Weights of a small image classifier: activation relu, batches of 64.
Rows from block 3 of a small image classifier, named by matrix and row number. Rows with one number belong to one neuron. Each number is 128 + 24 x the weight over its row's rms, rounded and kept within 0 to 255. All counts start at 0. Numbers have three digits each. After the name is the row's rms in percent of the matrix's.
After each neuron's rows are labels from the 100 images, of 14976, where the neuron reaches its highest value: "top examples" is what is common among them. Only what is clearly more common there than usual is listed. The data: retinal OCT scans (Kermany 2017).
# fc1: MLP up (model.blocks.3.mlp.fc1.weight, 1152x192), inputs 0-95
# fc2: MLP down (model.blocks.3.mlp.fc2.weight, 192x1152, transposed), outputs 0-95

fc1.304 090:129116145178118134125100165152136114120143148145111143125164155175135137146124178095155124135089140127131155102165111157132129135093114102181087126137118122129098105122126144103118098150129125095085178134088167111127145097108119127140153117158133139154091127101108148096085137101118143135
fc2.304 095:151098126119086099137108131131081157102110153156116080163088122126114155096123137145104159139166077141150081129089144148147103086118103131109127117117152127144121179132130100104144111110122125167178128112141071154114111124152160111136126098116106113133181095178113119165122078143124137122
top examples: finding: choroidal neovascularization

fc1.270 091:148162126138094178111128126091094123112106117189126141128099123175136116117134176142083144110103133109141122146099163132110114126120110106147082123150127114183095112154146108115141087115156164125126148081163134154127113158122139159093159125137145098134148130110121132129108149128103150149
fc2.270 079:126078126175113150107101111165167174121137181110152114108112130112139152125088086115093137193154126145123114116106153177120121104172171099118130097137161118111153121119136121127111128135132076092157171120131129136084122111138125148151150150108091163110108115127149124112144137112134132114
top examples: finding: drusen

fc1.246 102:124169102133158105165109126160104108105146126126134145125120141128127171159122156150124131121151176147115145081094156139114138155154118154153126088123177150078120155138173133154092105126104179124167124119125135097108141164128114150102141156153089128126140138133134160155109110110155119129
fc2.246 096:135099157119137099168117106141110121126153129152091110116137150087154139119145141130178112128172102118122162174147133107124161101122101094127117131135115119160131088121174121126149107138127109093100139136122129164115097120112116147164119088140134084112098179105152089094146087164110111104
top examples: finding: choroidal neovascularization

fc1.576 099:120100142118163143094083149141141185094097127148169147098126119142158149101100131180120140113148134124135162193127121133130146100112126105126107131108122114168122100140133165147130100120110130106109143131162122098107150155152101145129133101164100132165090099102120094131128095096131129120
fc2.576 125:114125127136136146151149146126125088147137154100155105105086138110092127116130096112132157121145134108104127060165117107083137147166138161142147168160151145086137160124103153118134113137098106156111103094105141115132122130146113115171150135119100106086157133118108150147143115148092132111
top examples: finding: drusen

fc1.157 105:131111139178079102113140148100163113112103114124134102104118153131119111122127108129101144133125112081131167127103111105110084127118077144181174144142137133149135135121143169082126158159129136155121122120101107108108083194103126126143126114124110115141086132070133140148102150133138097126
fc2.157 124:149093115121129153131132100118113169102130121104145116140127121093132154154110130141165125142127136152119134150137093174140107130178163102108124122125109145064120086077125124137159146071145108090137102126141091161147163097125152083148087114112149145122165112154123076135096102180115094128
top examples: finding: diabetic macular edema

fc1.383 102:118149166100085084120125127162103115136164135092127140134094135111089138133103166154141110091150142130135131186135098136144086137135132123069153099068122086098129131159170122115147133169131089111163128105135115116133109070085085137108110136106141107150114139097129130132155163090135112089
fc2.383 107:174123092160133114132160127135152142124049147121153113120175113129148104123109147136118116086127106107136138116110166117151156114124146144140161129123089156155081126115126159136132157104139130148106139094117141116126148101114134125118135107153122124154084101154122130139095117144095096142
top examples: finding: choroidal neovascularization

fc1.409 102:148143101130088121098132077145136131128171110134091119150146102119119133098185098146148144073129108153098149155152125150125137162155127063095155134147083137106142124135161067085137108129137131115079159154093131117126104122106121088138140174102131176127122104123112134103127207117131147132
fc2.409 106:130110113138112130179127170126139129113108097103131098152146137143115091145126143145116106190125144166175123145083102127145120098146125141135136120111147129147137110098105169153097086119106139132110086127154160107133116152133125101158124119190063065121142148105154124147121072144104139140
top examples: finding: normal

fc1.632 111:121123120139094148122095134124131122144102120129139121166167136126162126119134115139146127112124101130100141140105173118108126143104131113126135120160116149131112159133096099120140059172156176115144154143133086163128111110140108167107091180143138113149129123135104143139107172143116113099
fc2.632 117:181104106096159150107125076078135137101166090159107112139119120140077109109111122190128115149124151152152133122199144129144141114175155165110115114144133100107151102105159107111090154112122139169142118107106144093110122174140130122103140109138122138116121135079195128098141129128114118121
top examples: finding: normal

fc1.249 097:137105116099188148123122127139149115112125152116127073095149098119100113124146122129164100131103167128119135166139107071138064129118112117146067132137108120117136148118139119117159145144094082171134108161101123107119093141092134095127155116109126173120133130096129146155115111133134137097
fc2.249 115:127155100118100137138139166099111128115093116125132110127092163106130133147121109077095151139138107136115151119113135145071160114103163121145135164118116099129120068160113135148130145148180143073077079123116126144130103118110106128149144118121146134148157107164110117108103171168111125173
top examples: finding: normal

fc1.728 093:120150158144140133125169106093127167120135136150138083107141129079148162144098161101171149116141168106140122098123155146133085114146146119097113130135128067102103132146094123120103141124139170108139130111137144124121088159126128102120098093138093180134123134112102108087112159116136149129
fc2.728 080:121113129108129097129109140137128100164110129097140132148109120135116131122158125176076135147092074160077096101120134130110149144105128179099125115109122133176170117107136103121137108181122098150121145098125100168090157067147140146091167177125118138117148143123120157121165121131153166146
top examples: finding: diabetic macular edema

fc1.542 090:123165119145125138158192116121138177087106141128168105160131133102153122149152147136141137135082153116152144146139145134174109147078144123097117158114134128094149131130123113109137143111202167144147098090106130124165124127133150088144126103112140147133115121147135126147119124108129131132
fc2.542 108:122117119147167122128192103097137109132148121134139139114116080137123161150171115158159124113132080130093063076123147145121132129052095150138160102150101117150110137135123126129110163109140148116152104132084153160111135104128144107149124177168114137118131129128132133126133079131123163149
top examples: finding: diabetic macular edema

fc1.91 100:141098124094161120084140089132117127110106143142140156112114108091152123118148127145129159117133111128139094149173115180155131123171120164122113159187152151160113137163122134144080143138093130126153140167100153130145137137174139114119149167143104124144164092174132141161115164135119142144
fc2.91 085:118162121154097140141154169111122128146095133155149100149113148163098146109092111122120133150156161135113142109115153101063103121120115121133129137128127127096150154124133108130116119092126104144080142127128132115170138167122120136146090110138122084168139149093137109096114081104124091086
top examples: finding: drusen

fc1.400 119:121142128130141108123113177119099125163150136130164149109158084146082099127140151133155114126156118101081122168178098092125100100096137135176147147114125152107129127108161124168148116106118127140144166133134122117109127117137122075157157131152128159126101126138121106111105120174127144137
fc2.400 092:146128094115134134124120125131129147094125117107110127146117157134162123139113139098137136116115132125202100096097110156152191152145106082104125145132146151129123136080098093127137114143143106153087111111123148124147129145130125106132134162108122084146113125090147116153177129088111149149
top examples: finding: choroidal neovascularization

fc1.660 108:085143130125124150137126105133142076116094126085095164164123143167133154123136118162097099124143118134125111111099139174149113096155109087117145103120154130169162105069152154091149128098149149132163192116112164106146113089130120146153136100166129165086153136124153121130100143135074112136
fc2.660 101:186113140141168136111106125135135151134133123159107109096103136139116136158148145089140154154086130116141115109120113131109136144117153141140143130160143175057118085174096156092108114156136166115119094140122095179113128140103139098097114145115106143153119163125130108137133114156149101105
top examples: finding: normal

fc1.261 099:142117102128104173132141128106132132091097151130168135144182141116149112087166164112192131178141128128108091149107129166150113139115160107079138125129106120118104125121079119127124133121086085132101124116162112098121097182143101118121138115115123097087093126142119125150115131138093130115
fc2.261 120:135102150126107176118116149097098157134121128145101076116100125100114140154101140136117117106152123125157134108139100078096097126141103139146112157162112141085128142149168121124140126196173167120120068133074135124160128090108148101141156176144152128143145151154110148135083100128158136120
top examples: finding: normal

fc1.274 104:127157112163168149121066146141129134147134152114145129116122128132142180150107144131120157112145105140104114093140138151190080129104119114141140098136104147126158127140121148152159112145147118142155150170103159130132111114117102140146177187098137105140163150122155166106126149109162141131
fc2.274 120:129137163081118127141125129122129130117126152110129119155155150149124098110163100130153098161147115112115122126150150108064173130153151130127153163135137140122115148126120141097112153092144135085136093141156143129138129147149133138138081096175140113187118107123100113149150098138107117126
top examples: finding: drusen

fc1.767 095:120095104073088120132165092097151130110163117167157131110101080138098125120113137160103094132100108112143082140149139090110165144107176115143113169121102127125152156149137117141119127160121151100132125179123124127129065143110175130146115128130127162131136108147097107180115109136137107123
fc2.767 080:128132107149157093091117119145124075111156123120091111160147128083129125105115121128137131201121166132102164130125152128151108086161124158125143077131134126101128137123121141109084105133128101162130125136124134136128098158150151160110151141132146146127132119153135141050107139090160102139
top examples: finding: drusen

fc1.299 107:168102142138162123132096141139108151109150136126170132083137095158167147106148136097132122128130177132139116109140093131127153181114092086128124153153137119158087096108101110147104127166176128102124143112168078131134147153130118106128102105130126114129129094137151071137094110147132134128
fc2.299 131:048113122116132155147158101128154113162139122130114138139107146095110093111129137155125148136126083124092147152130118131147129090193146135089164119107184127102143180119153131078143116085067135174149102097091146135129111124140120126176162114146120116110147154119091175144154126126113174098
top examples: finding: drusen

fc1.241 106:131126104150124121142118117149130151141136137119169139115145116132158118139195097127115110120149069165114134106123134159129137070144161123146065151126107180118118144129135149131131094114123088145112120182092115131145126100139103119107180142104113140084113098130107130104139102123124124108
fc2.241 088:120128100115151133134118125118132136095118116107167161124128117176129116089128115137169113133126131131160143167163188117138099149101085081117183165110157081123164114134128125128115126168137135116136116124163130122162080132106159116115104129135094085186141178135126085120142152087137143132
top examples: finding: drusen

fc1.345 093:118083110063117131121136095132126130169072133102095113150147104089120120134107117145161126127120108119127094121133159128114130160155148142153141116171154111108115097167102139110150137138169132103102122096129107161156157153149124080114141123131111104145114104144136133112134137071160095113
fc2.345 081:114123105141142130086154141078143147099156146185115134116110145077156123130118152145121105123137168152134167162122110136163139131116126094119126151131104153179149177111109143132092156104119143133178113114140152094160120098129152142102094125117118125128117112146118091112111100158132120106
top examples: finding: drusen

fc1.533 094:145134122140138122172094108154176151098099147104110153098120171129118102141105135134163121173154123122128135147117112137109174168124119188092104151168085105137071107108091132138168093147116134120111115112145121141163136171108115139145141121098080126151157134127132120129103150081129147098
fc2.533 124:112092120092143195106187173122108112122164148102164100110135092157138151107106139182131094122128137147121099097143133098114108095178165107162107161097145145095171110125179119088131151156101134147130121097134131122102153101109127116136124107133147129124120155131129144117118096134097118140
top examples: finding: normal

fc1.202 091:123103128142092131173144195122171144104064148138100157157129154177122096157146166121147147118109115138112153091106084157150094152123104143123142144102129129132161144151121147154122152082144144129120143101110145106098112175092087127152155134153115106112139098148103136148140135129113090160
fc2.202 075:100105161150103137091138112133097117140155158114150090149135095113144154084102074108122119138144140138167126131173113159143134105116150113134122088120133126089109140116142112090182105148161078184111112118133143133162110121136126105105098119114094113119137136127131120131093112063163133102
top examples: finding: diabetic macular edema

fc1.166 088:120088121132133163147119134151157190128179178143166152096110099142097167150111151151100110149095114121109111121122137128115122146097135151090115100120099158112146122122179119170119136158120132115114105163138141129139109138124138100168145145137136121136156156119103154144125091082133190141
fc2.166 100:063148135100134122113104101123114082142106129112148131163110130157136095104156090142144117103153117130136120192065125136122139134147127118123153121161145137157173138135138132093131102118124111138139093100086123136105128114161153133121149153129148105128186125160138128132092155141133096136
top examples: finding: drusen

fc1.140 097:145064166092119162139123121156085102131122152098134160156149076176113132114151108133131110143151116128118155082096131140080133148136141122175106107125157149130156099147133136151116149149134083100155125104143120127145117108155168142143135148084106105112178154141144119122124147105163122142
fc2.140 119:093191121162125114128146099100158154140141101184156080078114181137140134096090120122137118136142145116139136140086095095157131111118137122129141122130134124105139157110094103123119142116086173142104121140118129121133111106117142129126139118158134158134133120140111146114128118136135119085
top examples: finding: drusen

fc1.457 091:158118172089137108131124149104142141136110107189155141122109080151158097122142138167086102175123095105100162099123140103118128113135108109169093140169100122118160115079098096110078130152131187100131142158126123140108130142113108130138157125108128156163115121145107121152079144133089129142
fc2.457 084:088111069145097141136136116124100133161150120110125148105132159088046146114109148115166151128124136122140116111142128134122129132156142156118105114128149152111162142152150156136166124097158104119148168085135125127144129137159135148146122142176119111118133121161142125126191106080168076147
top examples: finding: drusen

fc1.92 103:097119149079080107105098094148167151131137141140099157137141124148106125142174138172111141118127073111140136175161121139124113126104121174139082138103130100104119172133113166107128145158136170144097117159104145063130130122095088100127153142119124149130131125114137138110155105116111128132
fc2.92 107:137112123144132155139136157119120091112138109114136130133121091127104153109096159118132104129125146149118118097130176130162143153162122117144153148140152129119116115086155118125141079112109140132151131088112092176138106137116179161121128129137112143147151141135087100141092164089096143140
top examples: finding: drusen

fc1.309 084:115130160131090116115140131146148146122155141108160154116141075153153138098121090100108110118146129126151144111080130168126116132141139108130105126152107121117117097118120096131119126153145152164151119133109087139136119169120109115122153160105174104108156116143139158140115136101138087122
fc2.309 106:114142123076132148138131138107107131119111146110108132145128125130106143155141134188131119119100158133094162153109116102119103133119081116125148105132144103114132138102161142129120135115126146095117134133166157124126113077150100154122102081173143128157099133150136083126172116107126130109
top examples: finding: diabetic macular edema

fc1.599 099:143141118073154147140083093102158106090120110127120128128127099151155137084144142182117141147108131123118128125126122128143136160162111142154138127095154123115129096142173127133137156147153123151131144136139106110137156127119131106124153141105143086087150122079146139114117143127113083102
fc2.599 099:125100143147140164124147105120126074139119162134138136115148126125121061146136131094120130150116125139132144159128155110120159110140146162128130118148069136155139101138111170095153081108134128130137120152124151142132118129114120112153094088170137161117124157061135102155133115126134102140
top examples: finding: normal

fc1.259 089:131122167135127126120108132123178157145109154133146121115123137150115118114134136124140099100112137139118109162119116179114118098148099182142123120144144158157140100144079151098066138094150099135182123131122138122159156082156138116102139140151084119117139120167128136154135079094093131159
fc2.259 097:137150067113059132119153104133096108115116118114123141135146129131141132105114139166125120123154117134153166088110133107170159131143142095153173143139095159093107127124144146173157163142134176083137133144120122181143113165101134116113121112088150145136164109127143114141079139125135134072
top examples: finding: drusen

fc1.623 115:126110095124152107107097151162106153158136112133133137128094146149104141114118087143121148111168131131139153167108109109113136099155146142149148127113095129097091136108128145138185115127145149107135171110113138149142178196147088115140126110140158127129130162099137118112128156123175134097
fc2.623 109:108102129095145140132163115122084125106141150112136085156170156107127129140136126170142126096157100147083126114152105127150108125202108132090107148128155134134152131098151148118100124154115157110159124178165135089112139095138126145148151127168107129105118135133155139101134060133087136142
top examples: finding: choroidal neovascularization

fc1.566 097:124105125152147122077094143111143103081149127129144155150134119153130129153093115123126122091150105125144068114151111175132093118118086134154169152103138141164145077124126138122121178128130138147138148098141121139131139132125136130122145096140129123129154167134157160129136119140126139135
fc2.566 097:107145096079099157144122119124116184126105104109131094127131121188091128143085154142098137163106165140104181102150139129139135109153165123154073123160109117086131166119172115145127130131142155078151120138123159105113108116116141115117128140127134098171109097120104121136107122146081118139
top examples: finding: drusen

fc1.227 100:163124127126117087105133116134116161112094133133168107127145139154122079078097152138123111096111121147142103148089131151095103110119110141125155117085103092093128064099111110139174108079135117107103092132127088108106126150135151153135126093140115107148098145117104142165112110141106157178
fc2.227 086:137161130139108125180085121164111161145132129088135140130169117117151162191101109104138137134125098139105117106130123120095137086127159119107100133146109159124120143141137146089112133162132132146131155098093146173136120107134103098141133153117122172098105071147112132172113133136122102095
top examples: finding: choroidal neovascularization

fc1.194 090:107119162133142117075144124099122126120120126133122106118138114119140126114142171093136123101095141123102080112129154159109098123125128146157105113102137117154111154133122147119122108082146156141140127155122114116101107095145153112142119174141071166151126132087124105065121149092133127121
fc2.194 106:105076129101172109151058161125135122139118107115110100133121166107110125152138120140135169162165133088124171088110147106136153135097136165118116127140132112157122161111127106101127140123082140121148135142100141142128101108145130151075094124170098148148134118123151112171147098139092144123
top examples: finding: diabetic macular edema

fc1.289 099:126132141144129134162138113166120065125135135119129107119160118106162130115106153119164107113118119118082133123145090091176159140148134120078134111125106140191138121129129099153194111105142122128167125151118159144111137121141084138136138123108093184132116091148109150145134066127172146146
fc2.289 120:158127145132149087086130155104095101139117113134134105159128112118120146153155113143146128153127152134156138149147179141051154130129127126130142098093125105082106143136103129109114160150124109159088116122108144125149093135137122109126103162150132071175117142109119128134127129117124105140
top examples: finding: choroidal neovascularization

fc1.151 096:118131126146132133119162091157139098090115139119168105113075116121134134138105143119127109149141150140112145133112148143151140133136099137117124161146119092081141092087145128090088118084092122141120127146098134159085123122082119090145140099143083135122141149131135097159115119138153109120
fc2.151 130:162116144110130153151127148124087113120163118107139122122169149166129149120123131170135138152104157156136129125139123119111096136104155117134157115106080147115131113175095126123176156191158107085163106137139097146147119136160092127119073127124171112131136092081145142120152110154134138102
top examples: finding: normal

fc1.89 085:161105125131100117136106129122141120106129109126116127117122154117157161137146112128119097178145134090142109121117098126103117122113138124158098142115122172093117116144125136139115077144184115121138148113098058114133138132089135128128154123120109129109119115109107094184102139146086143115
fc2.89 125:116120146094089148087158155105162159155097164104158108074107127121116118131125132142176130112171106154143145142134139120172097132116138102131116140170119092139123104135151139116160122120095121163125097087138128149120134093101126116158140134133126109136136147128167143084134139125128162082
top examples: finding: normal

fc1.539 091:101128104109127148111131100154172130165108070130128136100143127165061126150154125151123107151130093143156107114116171094111103147107107110106144133096058161103150120183136126141109144138089159090095104140173140121153141113150123161147149157115124099127169119113139138137137124090146165099
fc2.539 100:081147120126125098122139148116096122081130128131117148104099111133158096107117108127121092165115151143118204145109133182117093118162135120184111136208177137147143156134148092090120149129120124127146127129099131128101119079142159111095116073137147158134112091163149154139062146113160126107
top examples: finding: drusen

fc1.167 087:121122151168092114117086118134155125125130115175100131132114136140118094117171145106130133133144119139155151117174141105097092123128119095120129105135119103148164134127119131170117168133112116118132117051126130157143094169122108091150129127134127133149139093145125165139115139116153117137
fc2.167 081:140139124104178175184106108145114133122141152093119086106163130122097159133150097105144105136144126147129120125115139132136170111132128139139155141152137175124126117123098138125147115130176132108138138148107120139125153129127090169102120147103096142129087091166094148126179130111121151136
top examples: finding: drusen

fc1.413 098:156142083128160127114146083102065089112115122157100151175118134128142111107110120140122152138129140154098111140087128127103163112158126200133180139143095120125101102100142117106132114105125167124109106102128134086115114118129137123132133140120102153128144149120108137160157085136110143119
fc2.413 080:120133115078124133123117155141104138111142122132102099150082100155129146124111122119161126132133137127114170120142148161144155172148151163112128123099149131148166155114151160129093145151127083157172126132126141105118135136178145115090105102114144130091091096075147119074171152128120113123
top examples: finding: choroidal neovascularization

fc1.420 094:110100116106087114134117137130125104112106143111087160131110140127150159108128094095149118122103157109127133132152135107102108106159093129161122140188130127152156129077177104116100130132078110156153157128121133172117171143132142089115141140140121116122116090114097185136111132077122141140
fc2.420 096:139136143097138162128142121133128123074119162156115116153141131173136124100114078139175146100145122169134087189137182153147129102144143103152093163134082102131153128140120111125133175129164138102125110134139112124150114126105127148132117136143116130142124135150167073066078128131155138105
top examples: finding: drusen

fc1.260 102:140114074116131146090129119144131138192160131119146109136112058108117128107131123148159138175157108116108146092144118124152163152126139121128131164137126159138134098089156174127154124102127116100116112172123122167125134122157137149129121122150150101162113137105118114086128127125124112185
fc2.260 115:101145092113145113142154147123128104108119142122156151144146173086154142154110127129111104140095143101140114131151134122123125130113154129100150186116173123096131162122134089134130118153133085147144139115101115106100102116109093138137161154092160135130166146092155135153121118155143096106
top examples: finding: drusen

fc1.327 095:165123118106084158153132143149091133098149157063166118126118158126084144120087149094094166111117131107116121100155135154165139162120159076145148145137127137138106150134092113119152139117130103152161102160139163145149138088124148139134184179158112129111103153151144169096127127107125143161
fc2.327 062:090125114154132127133104116104119128151131155157152094149151102125173127094138132131166086167135099185130141141102115100116140074178103158116141139145113143101191130128165125187105132155153147125099126163110140117124135135111162052140104111115158168159147084124108137167105113121073079132
top examples: finding: normal

fc1.364 103:140133132178154094079108137165130117132104109123170117141123139129095100123133137158127120143079118146127108118152148157086126145140115137126149146164137153153141150137106085124066121133149132149145145161114111144128134171164106136111162115182094087131162140144126148136152129121102121158
fc2.364 120:101103138054081157083147120120134160114142162091135101140130130157145109059119114128141145126175166140144141112111114109149121074160172110123106144137117123135117144140155112121142148118139144122148129147113145144115124132142132141141098143133142138148143148130133106117105130093133089065
top examples: finding: drusen

fc1.324 112:118123093176086162088141148133095172083107173110129139118144163087153120115124131116132188086097116138120143107125111144142131132136137090140151130104105105111128121136104117121086135153146112157121140110113097106132167172147105126065101121152141126131169125122149151136105123137090135152
fc2.324 090:112133155151100145133108135096153155147104105098129147122130110130092131118124129124132101120106116110150143141153142137110157087136161127133090104179164137115132124117152105119180129110131161132147104161098124130097071129112140120177179177099119104118123081144101117123182141127113112091
top examples: finding: normal

fc1.715 106:125120137190117162140074100144124133109140116150156186125086123141167126116104178158099129073091092104132129121117115159107104145128101118123154110082080116116119093159115146128108131126139096074153127079095126136122121132154141142142132166135155076131136152112116105164131126098147136160
fc2.715 099:152131133117159037112128127114115134148126156153177131139151104108103133137151128109134116147116180141141139163172143103125161092112155122116113133135156147122137161099132112131161141132114163142130139164133126124112113153105088162130095133152115181117082080067143140128160134132116144141
top examples: finding: choroidal neovascularization

fc1.276 101:089105154104177141093106114137112100101152131139144114146150139144183137153115140139112134131182153160156157118142121153108121124174139120117127121161142127138107154125122104144149126149144089107139070152130152082115110130147185100164097144155109118147135152156118106128146104093123134172
fc2.276 122:175121141102070123122125155141100134150139121136121163132091147117137120124143128116155095110085120092104087147114153098125185129116096131139114154079122115111143169140163098148138125142094132122129169112131126130137109144123089104120156089093143122183117109111145132137157099192146112094
top examples: finding: choroidal neovascularization

fc1.257 091:131127129146080082179120128108135098096132128100114151126095178147146167121139128114121162109124107129127117096112127121148137117103082151141115178131125119104206163105131119121142138128136128097140136126109125131123144124138150120106165083106137162105118153118065139135116089152081156118
fc2.257 061:095089152115135123126117126151139138144114125130141124138118076139112113111092120115123082135139119167147108140130106134112140117140165145142122126122133166127073102132119127131086126183108122169156108126153137126151107133112099125112136159151113155163147096162131121127112137146176134143
top examples: finding: drusen

fc1.263 092:135135171132106104114136155142139141088137116112158142138158168165136110097138163077130133128145110099077130084118138111141103104118138183152149142146111147149108148127136112113144089131159131183171110142113142136121141152144086121126110135129157120090130133113114120115110187105138155110
fc2.263 085:163084120137158150160122152124120148091143130112139115109103105120113131145154112145097119109114139145121097110125206094129141127139101128127148132145154129149142116137155113124138097134082121143116105119168118097103085119100175145123112108172089145149113126093113131174081102142116130136
top examples: finding: diabetic macular edema

fc1.607 094:134130147172126145094140087125131126121112119152146115101113135155096158136147169151103134118106117131165101119131107116123075109125110093109125172115113135120111139115160131163104153109165159109184147165131141135112137105145131131103140137137148095116173120125114166160137123122114130158
fc2.607 066:117133137156116109150113140136101106103148149121103124153166096138118127119144065112133137162116163126106159128114140096123166140151144104103090111178135149158125152149099111140128116141137114089160112118150076098127092149126160135148136146146091146135179118072134115151092134082134133118
top examples: finding: drusen

fc1.22 104:126111114137188148144147121149112117142089115146104132178142118119183110095114110097105103163143108108121144165143160127126145134110125086146131108138143147116108131137132123068142124140092181112124087156172094143141110150152161110132146154057132106129115112141101121106133123103181111120
fc2.22 107:139175138109110088136126115142128125110174151108087104095151137163062172174105114161166137117118121090110160089098143125149092123164128121100101152112108118112167124150127153170106117128126116111153141099114186110083100139125089159162133085143151141118146143137125108098151124139101119135
top examples: finding: choroidal neovascularization

fc1.578 095:123165133111154118148123137106154135135175153148125142128101147137101166135169114172115139144149124156120146139162152138176099108143123132089168105142159127154152126122131171116113108107180120100131130103141141053122104179132148126095154137146098139138117121135150110171140091103171138070
fc2.578 106:122073135138092147176148158136113085148122090147156103173153114147127152127093128129109086148107136118118112161128077116119122115143096134133141101109129110113111151137139129114096160135102118142092117131147130145135149123141185104092162176112152130118148141117114105069077115130095123157
top examples: finding: drusen

fc1.731 093:166139107179173108151092130147093097141120093161106124078121180115133135146151196109125074098117167106151140119143134088139127150099139142118120133107134130126137124138128099078148106127140156167148119091111123123112152112154154129114135167145118138143149096106116119174144172117100128100
fc2.731 098:143104161108113116139138108153170143125102166167136134128140090159162106130146116170151203162123091090069129159117114140086121129129162118194132147117127115097131153128084147117136154110126117141161129113140140136106143135129118139134092116117104091103087120140147129095131109102149128170
top examples: finding: normal

fc1.6 097:167172136124142099091125090150130134113124172155120103125167144136152111141135131096108125157098075144128145174124138117119103102097160094128129115165136109097101121137153146124123122128150160118092128162140140108136117125156137163125134123098127119119100143150086103117169176140124094157
fc2.6 085:112085132158151135152114144161096125117129146140121126126133127118097160107124121174121126130148133142144108136147120127126129098133096105131101153104143147127175150135128115124147093086138100150152146063122116169096128148123128150140092143180155131133136095089160132120123113083116097106
top examples: finding: choroidal neovascularization

fc1.284 115:118111161117142100116094158161098146069145101095111156108112099132139144149095125127101096097092170143109150128112125115118086135139117131158125096135122111112062107119144133163180096097169123095173105146109115145167121165134156126138162132132119153159110134092136147108152141143146108125
fc2.284 119:116131095134126045114149107110107106173133105119085093173139141140130175134142104165143162121185122150117092129113154096150180111147102138125110118097128159123147138126135114119115135161098101148178122138160135148102152136128119153100166135117160095091129141109152110124113103141108151147
top examples: finding: choroidal neovascularization